Weights of a small autoregressive pixel model.
Model: 9.96M parameters, 16-pixel images, arch transformer_decoder, width 320, layers 8, norm layernorm, activation squared_relu.
Training: adamw at rate 0.0012, 12900 steps, batches of 64.
Data: trained on retinal OCT scans (Kermany 2017), 98430 training examples, 8.4 epochs.
Rows from block 3 of a small autoregressive pixel model, named by matrix and row number. Rows with one number belong to one neuron. Each number is 50 + 10 x the weight over its row's rms, rounded and kept within 0 to 99. All counts start at 0. After the name is the row's rms in percent of the matrix's.
Before each neuron's rows are labels from the 100 images, of 14976, where the neuron reaches its highest value: "top examples" is what is common among them. Only what is clearly more common there than usual is listed. The data: retinal OCT scans (Kermany 2017). In brackets: how many of the 100, against the usual share in percent.
# fc1: MLP up (model.blocks.3.mlp.fc1.weight, 1280x320), inputs 0-79
# fc2: MLP down (model.blocks.3.mlp.fc2.weight, 320x1280, transposed), outputs 0-79

top examples: finding: choroidal neovascularization (67 vs 29.4)
fc1.653 142:44 54 57 42 51 40 46 44 45 73 40 43 40 61 57 43 53 48 41 47 53 58 59 76 49 51 52 55 49 45 69 48 60 48 40 52 67 64 53 41 53 62 45 37 61 60 36 39 32 46 36 68 42 56 51 41 52 69 45 42 41 54 58 41 44 46 48 48 46 61 54 44 49 20 47 53 48 48 50 47
fc2.653 142:50 58 49 72 43 36 48 39 50 51 48 51 56 49 42 39 56 50 52 47 46 54 59 45 52 49 56 37 48 54 73 59 66 30 45 56 55 63 62 56 51 48 28 60 61 54 47 58 53 38 49 60 51 42 43 42 30 50 50 48 53 50 48 51 53 48 42 48 64 52 54 43 62 48 62 52 73 59 27 52

top examples: finding: diabetic macular edema (34 vs 11.7)
fc1.379 084:53 58 47 51 60 61 60 31 67 56 57 44 50 47 45 58 55 65 63 47 56 38 40 63 58 48 52 50 32 48 49 39 53 61 51 54 72 60 67 45 37 53 39 64 46 44 63 38 59 48 52 59 52 53 44 44 56 59 52 59 57 45 59 46 62 33 51 45 70 46 55 45 59 48 63 42 52 58 42 47
fc2.379 082:52 49 49 49 32 55 35 39 43 50 46 46 55 46 58 66 63 54 50 51 43 67 52 59 68 57 47 39 41 66 63 53 58 51 55 58 36 60 49 35 59 49 44 58 47 49 36 48 56 46 41 55 40 44 46 38 46 24 63 52 51 43 72 64 59 29 57 42 34 47 60 52 63 45 55 43 56 33 52 44

top examples: finding: choroidal neovascularization (70 vs 29.4)
fc1.282 141:46 54 40 56 61 74 49 45 54 50 57 43 49 51 42 57 59 44 41 42 66 27 56 63 33 55 48 64 62 51 38 52 64 45 46 40 47 56 43 59 60 47 48 51 49 67 50 50 38 64 45 58 35 56 37 55 45 68 67 50 60 45 49 40 53 49 62 47 58 48 53 48 69 49 41 64 52 37 41 51
fc2.282 147:37 42 58 46 67 58 44 56 44 35 40 59 52 39 50 41 59 46 49 51 47 40 54 50 66 39 45 47 40 45 43 41 45 60 49 52 41 47 27 62 59 45 40 60 40 47 61 47 52 53 52 39 59 44 48 57 49 50 47 38 36 49 53 52 55 51 38 39 44 57 51 75 48 50 62 47 46 45 56 65

top examples: finding: diabetic macular edema (44 vs 11.7)
fc1.672 063:76 58 35 53 25 51 51 30 51 68 55 51 44 55 59 46 57 53 51 38 46 45 53 68 40 62 58 50 50 57 47 51 48 40 44 46 57 46 60 63 58 60 34 52 62 64 49 58 61 70 59 41 41 60 56 39 43 50 51 51 41 55 53 47 71 46 48 35 43 52 61 32 80 27 75 49 64 51 61 47
fc2.672 056:38 44 70 60 52 56 45 49 41 44 52 55 63 51 49 45 46 52 44 61 48 44 44 49 51 53 37 38 53 68 69 64 60 45 61 36 43 51 47 63 42 39 52 45 48 50 45 40 55 53 33 50 49 47 39 51 37 56 58 31 47 43 48 71 56 36 54 43 45 58 42 50 55 46 32 45 56 24 59 53

top examples: finding: choroidal neovascularization (74 vs 29.4)
fc1.341 111:37 63 52 61 47 32 41 58 58 66 44 56 32 42 49 42 49 47 64 54 46 56 52 50 48 47 72 63 58 40 54 58 52 45 66 43 32 65 50 63 54 47 64 37 47 46 38 53 50 61 49 60 32 53 56 54 43 59 36 49 45 52 51 48 70 55 54 49 55 51 33 30 50 47 40 60 46 58 48 45
fc2.341 112:43 59 61 36 64 54 59 64 37 68 61 49 62 29 55 51 49 61 57 49 29 50 43 42 53 44 38 48 55 56 46 50 29 62 52 50 39 50 59 54 38 47 61 66 44 45 63 49 36 47 66 47 50 38 49 62 57 38 57 53 44 46 37 54 32 48 66 46 48 44 42 49 55 49 45 54 34 34 49 54

top examples: finding: diabetic macular edema (75 vs 11.7)
fc1.656 055:59 45 52 53 45 52 49 50 52 27 50 49 44 78 62 58 42 70 55 49 58 35 40 56 67 57 49 65 52 41 58 55 43 59 51 56 67 54 61 50 39 48 31 48 36 54 55 51 71 52 53 57 37 72 62 45 55 79 54 46 50 42 47 47 50 30 54 47 46 42 46 52 45 42 51 61 46 54 47 48
fc2.656 048:40 48 55 49 47 51 62 38 44 65 40 58 62 52 46 35 43 47 42 62 28 60 56 48 55 51 38 38 73 53 45 55 46 45 58 66 63 61 52 48 56 57 62 61 27 44 35 36 47 47 55 60 56 37 37 49 46 38 58 52 59 41 45 53 50 41 35 55 68 48 54 58 42 56 55 44 48 55 58 51

top examples: finding: choroidal neovascularization (70 vs 29.4)
fc1.584 130:50 46 37 41 56 61 39 37 52 55 64 35 44 53 49 56 52 74 55 52 62 51 54 48 46 68 46 61 66 53 51 40 37 45 45 57 54 55 58 43 53 54 56 34 50 48 52 58 61 59 65 53 34 50 58 31 38 54 61 54 65 43 57 49 54 45 61 55 40 31 59 37 54 51 42 57 47 41 49 50
fc2.584 134:30 56 45 36 58 52 53 52 35 56 57 51 63 57 51 44 66 54 58 60 65 58 35 29 54 46 17 67 44 40 49 45 53 56 42 46 63 50 49 62 27 40 57 55 42 55 55 44 62 46 36 47 49 48 45 52 61 68 55 57 41 36 46 44 39 49 56 36 53 58 55 60 63 33 48 45 47 54 45 63

top examples: finding: choroidal neovascularization (59 vs 29.4)
fc1.330 116:57 57 52 59 49 49 61 64 57 60 49 40 54 59 46 52 39 67 59 49 52 63 32 42 56 65 39 44 64 37 61 48 39 24 58 50 54 57 71 53 15 38 51 53 50 47 51 46 69 41 49 46 37 47 52 55 45 63 46 48 46 40 65 48 46 41 57 52 34 53 30 36 60 39 35 57 43 48 40 52
fc2.330 123:43 48 48 39 51 51 36 62 43 54 48 49 57 43 39 59 64 38 42 55 60 47 60 56 39 38 48 49 37 69 50 56 42 68 45 42 52 50 36 40 64 58 46 46 54 34 58 58 48 61 57 50 58 55 51 80 60 30 45 60 64 61 42 49 50 54 48 52 58 51 55 52 54 73 59 49 52 52 49 75

top examples: finding: choroidal neovascularization (84 vs 29.4)
fc1.521 054:73 44 39 64 38 68 42 39 50 66 59 59 45 55 54 34 60 48 57 41 58 49 57 65 60 63 50 41 59 58 55 44 39 32 34 59 54 74 46 65 43 59 30 50 42 53 51 58 61 60 52 56 41 53 53 48 54 62 50 38 46 45 57 48 45 35 51 48 52 35 51 42 65 44 37 52 45 38 43 48
fc2.521 043:46 53 56 33 42 43 41 49 40 23 41 48 56 49 35 50 60 49 53 34 53 51 72 45 61 29 43 66 63 53 53 56 43 54 77 43 54 41 39 36 43 58 51 33 46 54 50 44 49 48 56 54 55 52 28 51 50 48 60 39 48 64 67 57 29 59 50 35 43 57 46 38 73 51 51 63 47 40 47 54

top examples: finding: choroidal neovascularization (98 vs 29.4)
fc1.34 127:51 54 56 68 52 48 46 53 68 50 72 36 35 39 41 24 38 43 58 23 44 39 58 63 47 48 71 58 55 33 43 53 65 32 55 50 37 53 47 62 46 54 47 53 41 42 39 66 63 51 54 55 35 54 45 51 38 45 36 36 50 54 56 56 53 45 58 39 62 48 44 36 45 50 61 57 55 53 36 48
fc2.34 126:45 47 52 35 58 44 59 46 45 43 61 53 53 54 36 39 60 33 52 43 45 53 60 42 53 51 52 51 70 42 49 36 60 39 54 62 52 47 47 51 48 54 57 54 60 44 50 64 45 50 33 39 60 46 58 57 28 50 47 48 42 58 54 45 44 62 66 55 50 54 52 42 60 51 62 63 60 59 51 51

top examples: finding: choroidal neovascularization (77 vs 29.4)
fc1.346 119:48 61 54 48 57 39 37 51 62 77 56 56 45 47 59 39 58 49 46 54 60 67 50 35 36 61 54 46 52 52 39 36 46 58 50 57 62 48 55 38 59 62 42 65 55 59 51 48 28 67 59 47 43 67 42 49 47 72 45 53 60 58 51 45 64 35 60 68 43 48 46 44 52 34 54 20 52 46 35 49
fc2.346 124:60 39 53 41 51 56 51 56 58 54 38 46 48 52 57 46 45 59 46 54 58 51 42 55 41 63 52 30 31 55 38 45 42 50 61 42 41 58 61 29 46 46 53 51 48 64 55 58 46 53 39 56 41 44 66 46 44 58 55 45 61 37 63 61 60 53 52 54 35 57 45 39 57 32 43 41 46 37 43 59

top examples: finding: diabetic macular edema (38 vs 11.7)
fc1.415 107:76 57 58 44 49 44 47 39 46 46 55 63 48 46 38 65 61 57 48 48 46 68 53 44 49 57 37 47 61 36 44 58 56 53 39 48 49 58 57 43 55 58 34 63 58 48 70 37 47 39 63 48 51 58 38 43 49 64 52 74 40 54 60 43 48 36 30 43 41 39 58 47 72 47 60 43 54 62 40 47
fc2.415 104:33 57 45 55 72 38 50 54 38 52 55 58 65 60 32 70 65 55 49 54 75 61 50 44 30 30 43 43 49 30 53 52 43 59 43 70 48 40 48 61 56 56 53 57 57 29 60 54 34 39 51 44 53 44 57 54 64 37 56 50 57 54 48 51 42 37 60 42 57 49 45 55 53 59 60 48 43 36 55 52

top examples: finding: choroidal neovascularization (86 vs 29.4)
fc1.160 123:49 62 41 48 58 62 36 47 52 66 60 59 43 52 68 48 51 50 57 30 51 36 40 82 64 76 41 48 31 55 61 49 35 51 46 41 34 75 43 63 45 47 43 59 33 49 68 55 56 54 38 43 43 56 60 48 53 42 38 39 51 40 60 43 55 46 50 52 34 31 54 52 62 38 42 53 51 34 65 49
fc2.160 125:48 43 45 38 54 42 39 44 47 44 38 50 45 48 63 57 40 46 36 49 41 48 32 65 35 64 51 62 54 44 36 51 52 49 61 54 51 39 44 30 55 52 46 43 42 62 55 37 45 68 63 49 53 60 38 40 56 36 38 45 45 46 54 53 49 36 58 61 52 63 61 73 45 40 50 40 41 36 50 48

top examples: finding: choroidal neovascularization (92 vs 29.4)
fc1.78 128:44 54 34 49 49 53 49 56 69 55 59 48 39 51 65 32 34 61 54 68 39 54 47 50 43 53 78 50 49 49 50 46 37 52 44 57 55 40 57 48 60 55 64 41 25 49 56 62 49 53 45 59 57 53 52 46 46 48 41 37 54 57 54 45 78 56 73 51 47 42 35 47 39 42 42 44 45 48 44 47
fc2.78 127:40 46 61 62 66 44 51 64 38 58 43 45 63 42 45 65 50 50 52 38 44 61 41 38 53 46 31 64 49 52 47 76 37 76 42 37 40 44 39 65 50 40 47 60 52 48 50 52 45 62 61 50 44 37 29 76 65 55 59 47 38 45 43 40 35 36 38 32 59 41 50 64 67 47 59 53 33 42 55 76

top examples: finding: choroidal neovascularization (98 vs 29.4)
fc1.567 122:51 48 29 60 25 50 47 50 51 30 57 40 49 49 45 53 41 50 59 52 61 28 57 65 59 40 50 49 56 52 47 64 69 34 47 58 50 62 55 56 53 48 42 47 45 51 48 46 55 51 36 59 51 50 47 49 46 61 58 45 49 46 43 69 71 48 48 45 54 55 47 36 52 38 45 44 47 50 50 49
fc2.567 127:50 46 49 57 44 56 52 66 53 30 46 58 50 37 38 48 43 47 46 26 50 56 54 56 59 59 47 36 57 51 46 38 72 49 50 61 33 47 52 61 60 62 39 69 40 43 59 51 52 39 48 59 68 49 59 61 42 52 52 52 46 61 55 63 60 50 32 52 34 43 46 45 48 55 60 57 51 64 52 61

top examples: finding: diabetic macular edema (48 vs 11.7)
fc1.582 048:55 56 55 23 41 51 46 19 50 39 47 38 47 56 67 54 46 62 44 58 54 60 49 46 50 53 51 65 51 46 64 47 34 60 55 41 71 44 54 43 37 68 52 48 60 52 67 54 45 38 62 23 44 73 57 43 55 55 62 63 55 54 44 52 55 47 67 40 46 41 57 30 54 54 45 69 52 51 53 48
fc2.582 040:46 62 54 63 58 57 65 38 53 54 69 44 63 43 52 28 38 63 41 54 42 49 38 53 39 57 45 51 64 41 67 58 57 42 56 54 55 36 57 47 63 41 55 47 49 40 56 39 58 31 33 50 37 25 52 47 42 50 52 62 68 49 70 45 50 54 61 56 45 42 46 47 31 59 43 42 51 43 49 44

top examples: finding: choroidal neovascularization (89 vs 29.4)
fc1.99 118:54 61 32 54 41 52 41 40 37 46 60 47 50 47 43 52 74 58 41 44 59 59 58 57 35 60 46 60 43 43 41 51 51 39 35 50 44 57 58 54 55 54 42 51 49 46 56 40 73 63 40 64 49 44 59 43 41 59 45 57 41 46 52 41 57 40 39 41 33 36 54 33 50 47 62 43 55 43 59 47
fc2.99 109:53 35 63 43 51 51 49 38 65 42 68 53 34 41 49 39 52 61 60 54 31 42 48 65 32 52 66 36 58 67 56 50 41 44 52 58 57 52 52 42 46 57 61 50 37 43 62 69 50 51 43 61 42 64 56 42 46 42 59 49 59 46 70 51 76 51 45 53 44 44 44 31 42 54 49 35 61 35 64 39

top examples: finding: choroidal neovascularization (60 vs 29.4)
fc1.441 119:52 54 47 45 36 38 37 27 51 65 42 47 48 52 48 59 42 66 64 56 59 53 62 53 51 60 52 55 67 57 51 59 55 58 33 43 39 55 46 50 48 56 51 48 57 44 50 41 50 58 59 48 42 51 44 38 45 54 53 57 51 47 68 35 49 47 46 56 60 41 52 46 60 56 22 38 43 53 44 48
fc2.441 125:47 66 50 46 39 54 51 46 33 58 47 47 63 52 48 43 73 42 48 60 48 69 47 41 66 39 21 69 41 64 48 47 53 52 62 40 51 50 37 62 37 40 59 50 42 65 47 41 60 51 36 61 49 50 37 48 56 47 50 47 45 37 46 71 41 50 55 38 51 50 64 56 63 42 56 51 55 61 52 59

top examples: finding: choroidal neovascularization (100 vs 29.4)
fc1.513 133:48 65 39 59 58 57 65 45 39 73 42 60 52 48 44 54 73 54 42 50 62 53 41 59 49 56 38 68 33 45 36 52 50 34 42 45 53 59 49 50 41 50 43 42 28 51 52 56 52 61 55 63 53 45 55 44 48 78 50 57 20 53 56 33 66 30 51 53 48 48 53 34 57 53 29 64 37 46 47 46
fc2.513 141:69 37 50 47 35 53 46 44 55 47 70 52 39 65 54 48 57 49 62 56 37 32 57 42 47 48 61 44 40 49 52 24 54 44 53 62 54 40 40 53 53 52 48 33 77 55 51 58 60 46 50 46 58 54 46 41 51 31 35 26 47 51 58 56 62 57 42 48 40 61 49 64 57 47 53 46 57 60 58 32

top examples: finding: normal (90 vs 51.6)
fc1.291 117:38 40 50 39 35 34 52 58 48 45 31 51 50 63 43 49 43 54 67 49 45 63 51 38 52 48 46 69 61 29 31 38 48 21 47 64 45 45 62 63 48 43 46 58 61 50 53 51 42 42 26 37 48 49 60 52 40 55 41 72 46 45 50 43 60 48 34 56 42 37 40 60 55 37 29 38 63 59 63 49
fc2.291 118:50 58 68 48 42 23 41 60 58 63 44 42 38 50 43 59 42 56 51 54 40 47 41 73 53 56 56 47 53 57 49 45 59 51 47 61 27 58 51 64 47 38 48 40 46 52 44 39 56 44 27 47 55 48 48 58 47 61 49 37 51 46 49 48 58 63 54 57 37 64 44 59 47 55 43 48 59 34 51 59

top examples: finding: diabetic macular edema (69 vs 11.7)
fc1.40 103:68 51 36 43 61 55 64 55 52 51 59 49 55 47 56 41 68 48 56 42 52 52 68 43 41 67 44 45 39 44 67 50 50 33 53 69 56 69 49 46 31 34 41 69 52 60 45 57 51 46 44 32 56 45 61 51 59 60 55 60 66 43 61 35 52 48 57 52 45 40 57 53 49 33 49 51 64 57 59 48
fc2.40 100:24 54 62 63 59 57 52 66 28 42 20 49 71 52 48 66 43 54 50 55 28 42 48 40 54 49 35 66 47 46 45 70 47 49 63 29 65 47 48 51 53 40 50 45 32 30 56 61 37 61 64 49 59 33 42 71 51 42 61 52 43 53 35 52 46 33 65 55 60 60 33 41 41 58 46 37 32 36 54 65

top examples: finding: choroidal neovascularization (83 vs 29.4)
fc1.24 038:42 54 43 45 55 46 37 45 69 60 53 51 43 59 62 60 50 52 57 39 46 43 37 33 51 54 54 48 41 53 42 36 51 53 45 47 45 50 61 38 54 62 39 46 68 59 49 45 25 62 57 62 34 57 47 43 42 80 55 57 48 67 41 53 55 35 70 50 50 48 47 45 47 39 45 23 54 59 46 48
fc2.24 033:52 55 57 72 46 53 65 57 48 53 50 54 56 40 52 44 42 53 53 49 47 50 52 56 56 54 44 39 33 44 25 47 43 57 55 63 17 55 45 68 50 36 45 74 40 50 34 59 49 42 58 48 55 28 59 45 55 43 61 11 39 36 31 67 58 41 51 39 58 55 41 49 56 51 50 52 40 51 65 47

top examples: finding: choroidal neovascularization (100 vs 29.4)
fc1.504 126:34 68 55 53 57 41 32 51 49 56 42 50 42 79 56 50 53 73 52 41 60 61 34 61 54 60 53 43 44 36 49 50 59 49 55 41 36 39 55 57 49 59 47 41 52 53 54 54 41 54 20 60 63 48 64 47 48 62 39 63 51 58 43 54 54 42 58 57 44 47 37 40 57 53 50 52 64 51 50 48
fc2.504 125:57 50 53 54 51 66 52 44 53 52 50 50 48 47 52 36 53 47 57 61 46 45 44 47 49 57 50 69 36 54 45 51 62 51 39 35 53 46 43 61 43 31 52 54 43 65 39 52 52 55 36 57 38 44 50 47 57 49 66 65 46 37 49 64 51 60 50 30 49 67 61 42 55 39 69 38 72 39 57 44

top examples: finding: normal (88 vs 51.6)
fc1.744 120:70 48 39 37 50 48 36 53 67 53 46 45 48 54 47 56 78 68 53 71 32 57 33 35 42 69 50 40 42 53 54 52 80 57 49 53 38 44 46 36 44 50 44 47 57 72 53 42 46 65 32 55 55 65 49 47 69 42 31 43 50 52 56 59 43 48 49 48 29 43 41 64 42 32 44 40 72 72 47 48
fc2.744 128:39 56 45 34 51 52 53 62 29 59 66 51 64 55 53 47 46 47 36 53 34 49 53 61 42 27 52 60 50 58 56 39 49 43 62 56 50 35 37 51 63 53 65 40 41 35 55 58 54 51 44 47 57 43 41 55 33 47 43 40 50 55 68 53 59 55 58 70 45 44 31 67 53 59 44 49 59 46 56 36

top examples: finding: choroidal neovascularization (77 vs 29.4)
fc1.500 019:56 55 46 43 63 55 59 34 59 87 60 42 45 45 52 50 55 59 62 67 41 49 52 24 48 49 51 55 55 52 38 48 31 51 75 35 59 56 50 54 36 68 82 53 47 60 58 58 42 54 52 60 53 65 45 45 58 42 42 46 47 56 54 45 63 27 79 43 48 53 44 44 59 25 42 42 45 40 43 48
fc2.500 016:44 52 58 55 44 37 55 68 42 37 47 40 47 43 53 65 42 66 66 51 55 44 45 51 52 39 49 42 32 46 47 60 44 72 52 43 24 55 39 45 54 21 58 49 57 57 28 48 33 58 71 47 31 38 49 47 48 41 57 25 53 54 55 47 45 54 41 35 45 45 27 54 63 32 52 48 43 38 50 35

top examples: finding: choroidal neovascularization (75 vs 29.4)
fc1.548 127:49 66 64 54 43 58 43 57 45 57 36 55 37 50 58 52 45 54 51 39 57 43 50 55 49 48 44 51 55 37 61 60 41 42 39 29 39 57 60 70 49 52 48 44 57 41 66 47 60 46 25 64 50 50 69 51 48 58 53 56 61 53 41 48 53 51 42 61 35 32 39 43 40 53 27 27 49 37 57 49
fc2.548 129:58 43 71 64 53 62 41 67 57 52 49 47 48 42 61 39 38 50 44 57 38 53 54 57 54 55 55 36 61 54 43 43 42 36 50 48 49 51 40 59 50 48 43 58 25 50 64 52 60 43 50 64 52 45 44 67 47 60 43 48 49 48 59 36 32 40 37 53 42 69 39 34 45 53 59 54 61 53 44 66

top examples: finding: normal (85 vs 51.6)
fc1.408 100:66 42 39 43 47 59 61 35 72 41 38 26 36 63 38 49 62 42 40 47 28 57 55 40 47 74 61 47 46 49 46 41 35 46 56 64 51 38 43 56 54 70 47 58 64 72 48 36 59 49 49 51 46 81 44 50 47 40 39 50 30 50 65 70 47 55 46 50 45 29 63 60 55 52 52 56 56 57 58 49
fc2.408 109:60 37 49 50 47 66 47 40 58 64 52 65 39 38 56 36 53 50 33 61 49 48 50 52 55 61 66 41 54 59 59 38 69 29 45 57 60 76 58 49 49 29 33 48 71 60 48 48 45 61 39 57 55 51 55 47 34 51 40 35 51 34 39 58 63 45 40 54 54 53 54 37 57 47 52 55 63 53 32 62

top examples: finding: choroidal neovascularization (70 vs 29.4)
fc1.716 099:51 59 39 40 52 45 30 46 50 53 45 60 43 62 58 40 44 45 38 38 52 30 39 50 54 44 75 50 50 42 38 44 54 28 60 52 36 54 53 48 46 75 51 45 44 67 70 47 44 59 46 58 61 75 59 46 41 58 26 50 41 76 50 50 76 49 42 68 42 46 37 53 53 54 58 49 62 47 51 47
fc2.716 089:46 48 62 54 47 74 34 41 48 59 47 52 56 51 71 50 53 52 56 45 53 33 31 47 51 55 50 48 36 55 53 64 49 48 51 59 58 53 49 30 51 31 46 46 51 59 45 46 44 52 45 65 40 47 50 40 54 44 62 42 63 32 51 65 69 53 59 46 58 33 50 32 47 52 29 40 50 33 42 52

top examples: finding: choroidal neovascularization (79 vs 29.4)
fc1.380 117:71 59 55 57 51 49 54 42 49 65 54 48 53 54 52 50 55 56 48 47 58 59 42 71 57 67 44 41 39 46 43 36 35 46 33 43 61 54 66 56 45 67 53 49 31 49 73 49 57 67 44 54 38 61 59 45 36 56 46 55 30 47 56 43 45 41 55 80 38 33 63 44 76 25 47 62 41 55 48 51
fc2.380 117:41 33 59 20 60 35 45 43 44 55 45 49 59 49 51 49 64 49 51 54 44 52 45 40 44 48 31 48 52 60 53 54 40 59 47 60 55 45 32 38 47 44 60 49 50 54 49 29 45 58 60 46 53 32 37 40 67 22 51 42 63 38 73 35 34 54 47 40 49 49 63 66 57 33 54 45 43 25 58 47

top examples: finding: choroidal neovascularization (61 vs 29.4); finding: drusen (37 vs 7.4)
fc1.297 125:52 62 46 56 51 61 32 44 44 72 67 61 42 57 49 48 47 49 54 50 53 61 48 72 52 51 61 82 34 58 49 53 52 53 47 57 54 32 58 43 62 71 73 50 35 50 59 60 60 46 41 49 43 52 34 44 50 62 40 55 50 54 43 40 46 56 39 33 48 42 50 33 41 50 35 61 64 66 47 46
fc2.297 125:47 46 67 68 54 53 51 73 43 45 37 50 57 46 30 47 35 47 50 37 35 41 51 37 51 43 40 49 65 61 42 64 42 65 60 30 53 49 46 66 48 42 50 53 44 50 45 45 44 56 66 56 63 40 31 78 58 55 65 36 33 49 45 53 40 54 39 44 44 47 39 55 49 50 63 70 37 39 48 75

top examples: finding: choroidal neovascularization (95 vs 29.4)
fc1.608 108:56 41 34 55 37 40 38 48 56 62 52 40 42 46 38 42 45 46 53 37 62 43 48 66 41 47 58 50 43 45 56 39 53 32 49 70 37 50 54 49 60 67 49 57 40 61 43 46 59 44 31 56 46 53 79 50 41 55 50 38 59 58 53 31 46 46 46 46 34 50 52 43 45 41 55 43 69 54 62 47
fc2.608 103:57 43 52 30 42 59 41 39 57 50 32 66 40 68 56 60 41 52 55 38 58 57 54 66 50 52 66 41 61 52 57 39 55 46 36 51 53 52 57 21 50 66 45 43 63 54 64 41 48 55 55 65 47 67 48 40 41 62 30 80 46 50 47 49 32 71 45 51 48 61 55 41 36 51 54 50 59 66 36 42

top examples: finding: normal (83 vs 51.6)
fc1.742 125:38 53 37 57 48 44 40 51 49 44 58 54 47 72 49 48 39 51 62 33 51 39 52 33 42 55 56 54 58 52 42 45 65 50 45 51 58 36 52 39 53 47 49 56 50 44 52 41 25 48 65 62 41 58 32 43 52 55 53 43 53 50 46 58 58 46 68 40 59 47 49 51 45 32 29 37 62 58 34 48
fc2.742 128:44 57 48 74 53 68 49 51 42 40 47 54 62 39 52 42 47 23 52 64 51 41 55 45 48 57 32 56 54 36 43 49 59 41 47 55 30 53 39 58 47 33 48 71 59 64 48 53 57 50 61 57 57 39 60 50 44 37 56 50 44 38 48 48 45 47 45 51 46 47 63 64 40 51 55 52 48 52 48 61

top examples: finding: diabetic macular edema (43 vs 11.7)
fc1.13 124:55 65 47 65 58 47 46 52 59 50 19 40 42 53 50 42 43 72 48 42 52 46 47 53 46 82 56 53 54 66 70 57 47 51 51 31 40 59 48 57 33 49 53 63 59 44 51 48 57 53 53 51 58 53 50 49 43 44 32 45 57 44 69 43 54 63 48 54 30 27 53 58 51 33 49 56 57 54 40 47
fc2.13 129:45 55 48 48 56 47 65 56 40 51 34 45 75 49 36 39 59 50 54 39 66 68 65 54 59 43 34 58 56 53 50 59 43 48 55 51 67 51 48 61 43 48 57 57 57 47 49 55 50 35 45 36 55 44 47 58 55 58 43 63 65 48 53 44 43 63 42 44 43 36 46 46 48 52 50 64 51 54 68 66

top examples: finding: choroidal neovascularization (93 vs 29.4)
fc1.228 130:55 50 41 40 61 48 58 47 74 44 49 52 46 56 48 48 36 52 46 47 44 45 40 52 55 47 49 50 40 65 58 39 44 40 43 40 56 45 58 53 53 47 32 46 48 55 51 48 45 54 39 65 46 55 49 44 44 54 51 61 68 50 62 48 66 51 60 60 59 52 37 46 60 46 33 39 67 45 54 49
fc2.228 129:52 45 66 50 61 47 51 55 48 52 53 42 64 33 49 53 45 45 49 46 49 54 50 49 56 57 37 36 51 59 31 58 38 65 53 49 28 62 26 52 56 35 51 68 49 52 35 40 51 54 64 43 62 33 45 62 63 35 65 47 38 44 62 62 57 32 47 44 44 45 53 41 61 51 53 46 28 41 53 75

top examples: finding: choroidal neovascularization (77 vs 29.4)
fc1.45 115:62 53 32 44 32 43 47 43 59 46 45 64 35 53 67 50 44 40 47 51 59 54 40 51 50 45 56 51 19 34 36 39 33 50 40 33 65 53 61 72 49 78 40 33 51 52 60 52 58 56 64 50 56 67 57 50 40 66 54 51 40 65 38 49 61 39 56 71 46 52 47 47 49 49 42 48 44 42 58 44
fc2.45 118:52 44 65 47 64 45 37 39 50 51 50 64 54 47 58 36 49 47 61 63 51 38 55 50 48 64 55 49 37 73 45 68 59 51 39 47 40 52 20 66 53 43 52 52 50 55 47 40 45 50 54 49 46 44 58 47 49 41 59 55 48 44 52 49 74 50 43 37 37 56 61 38 61 55 62 28 73 45 42 52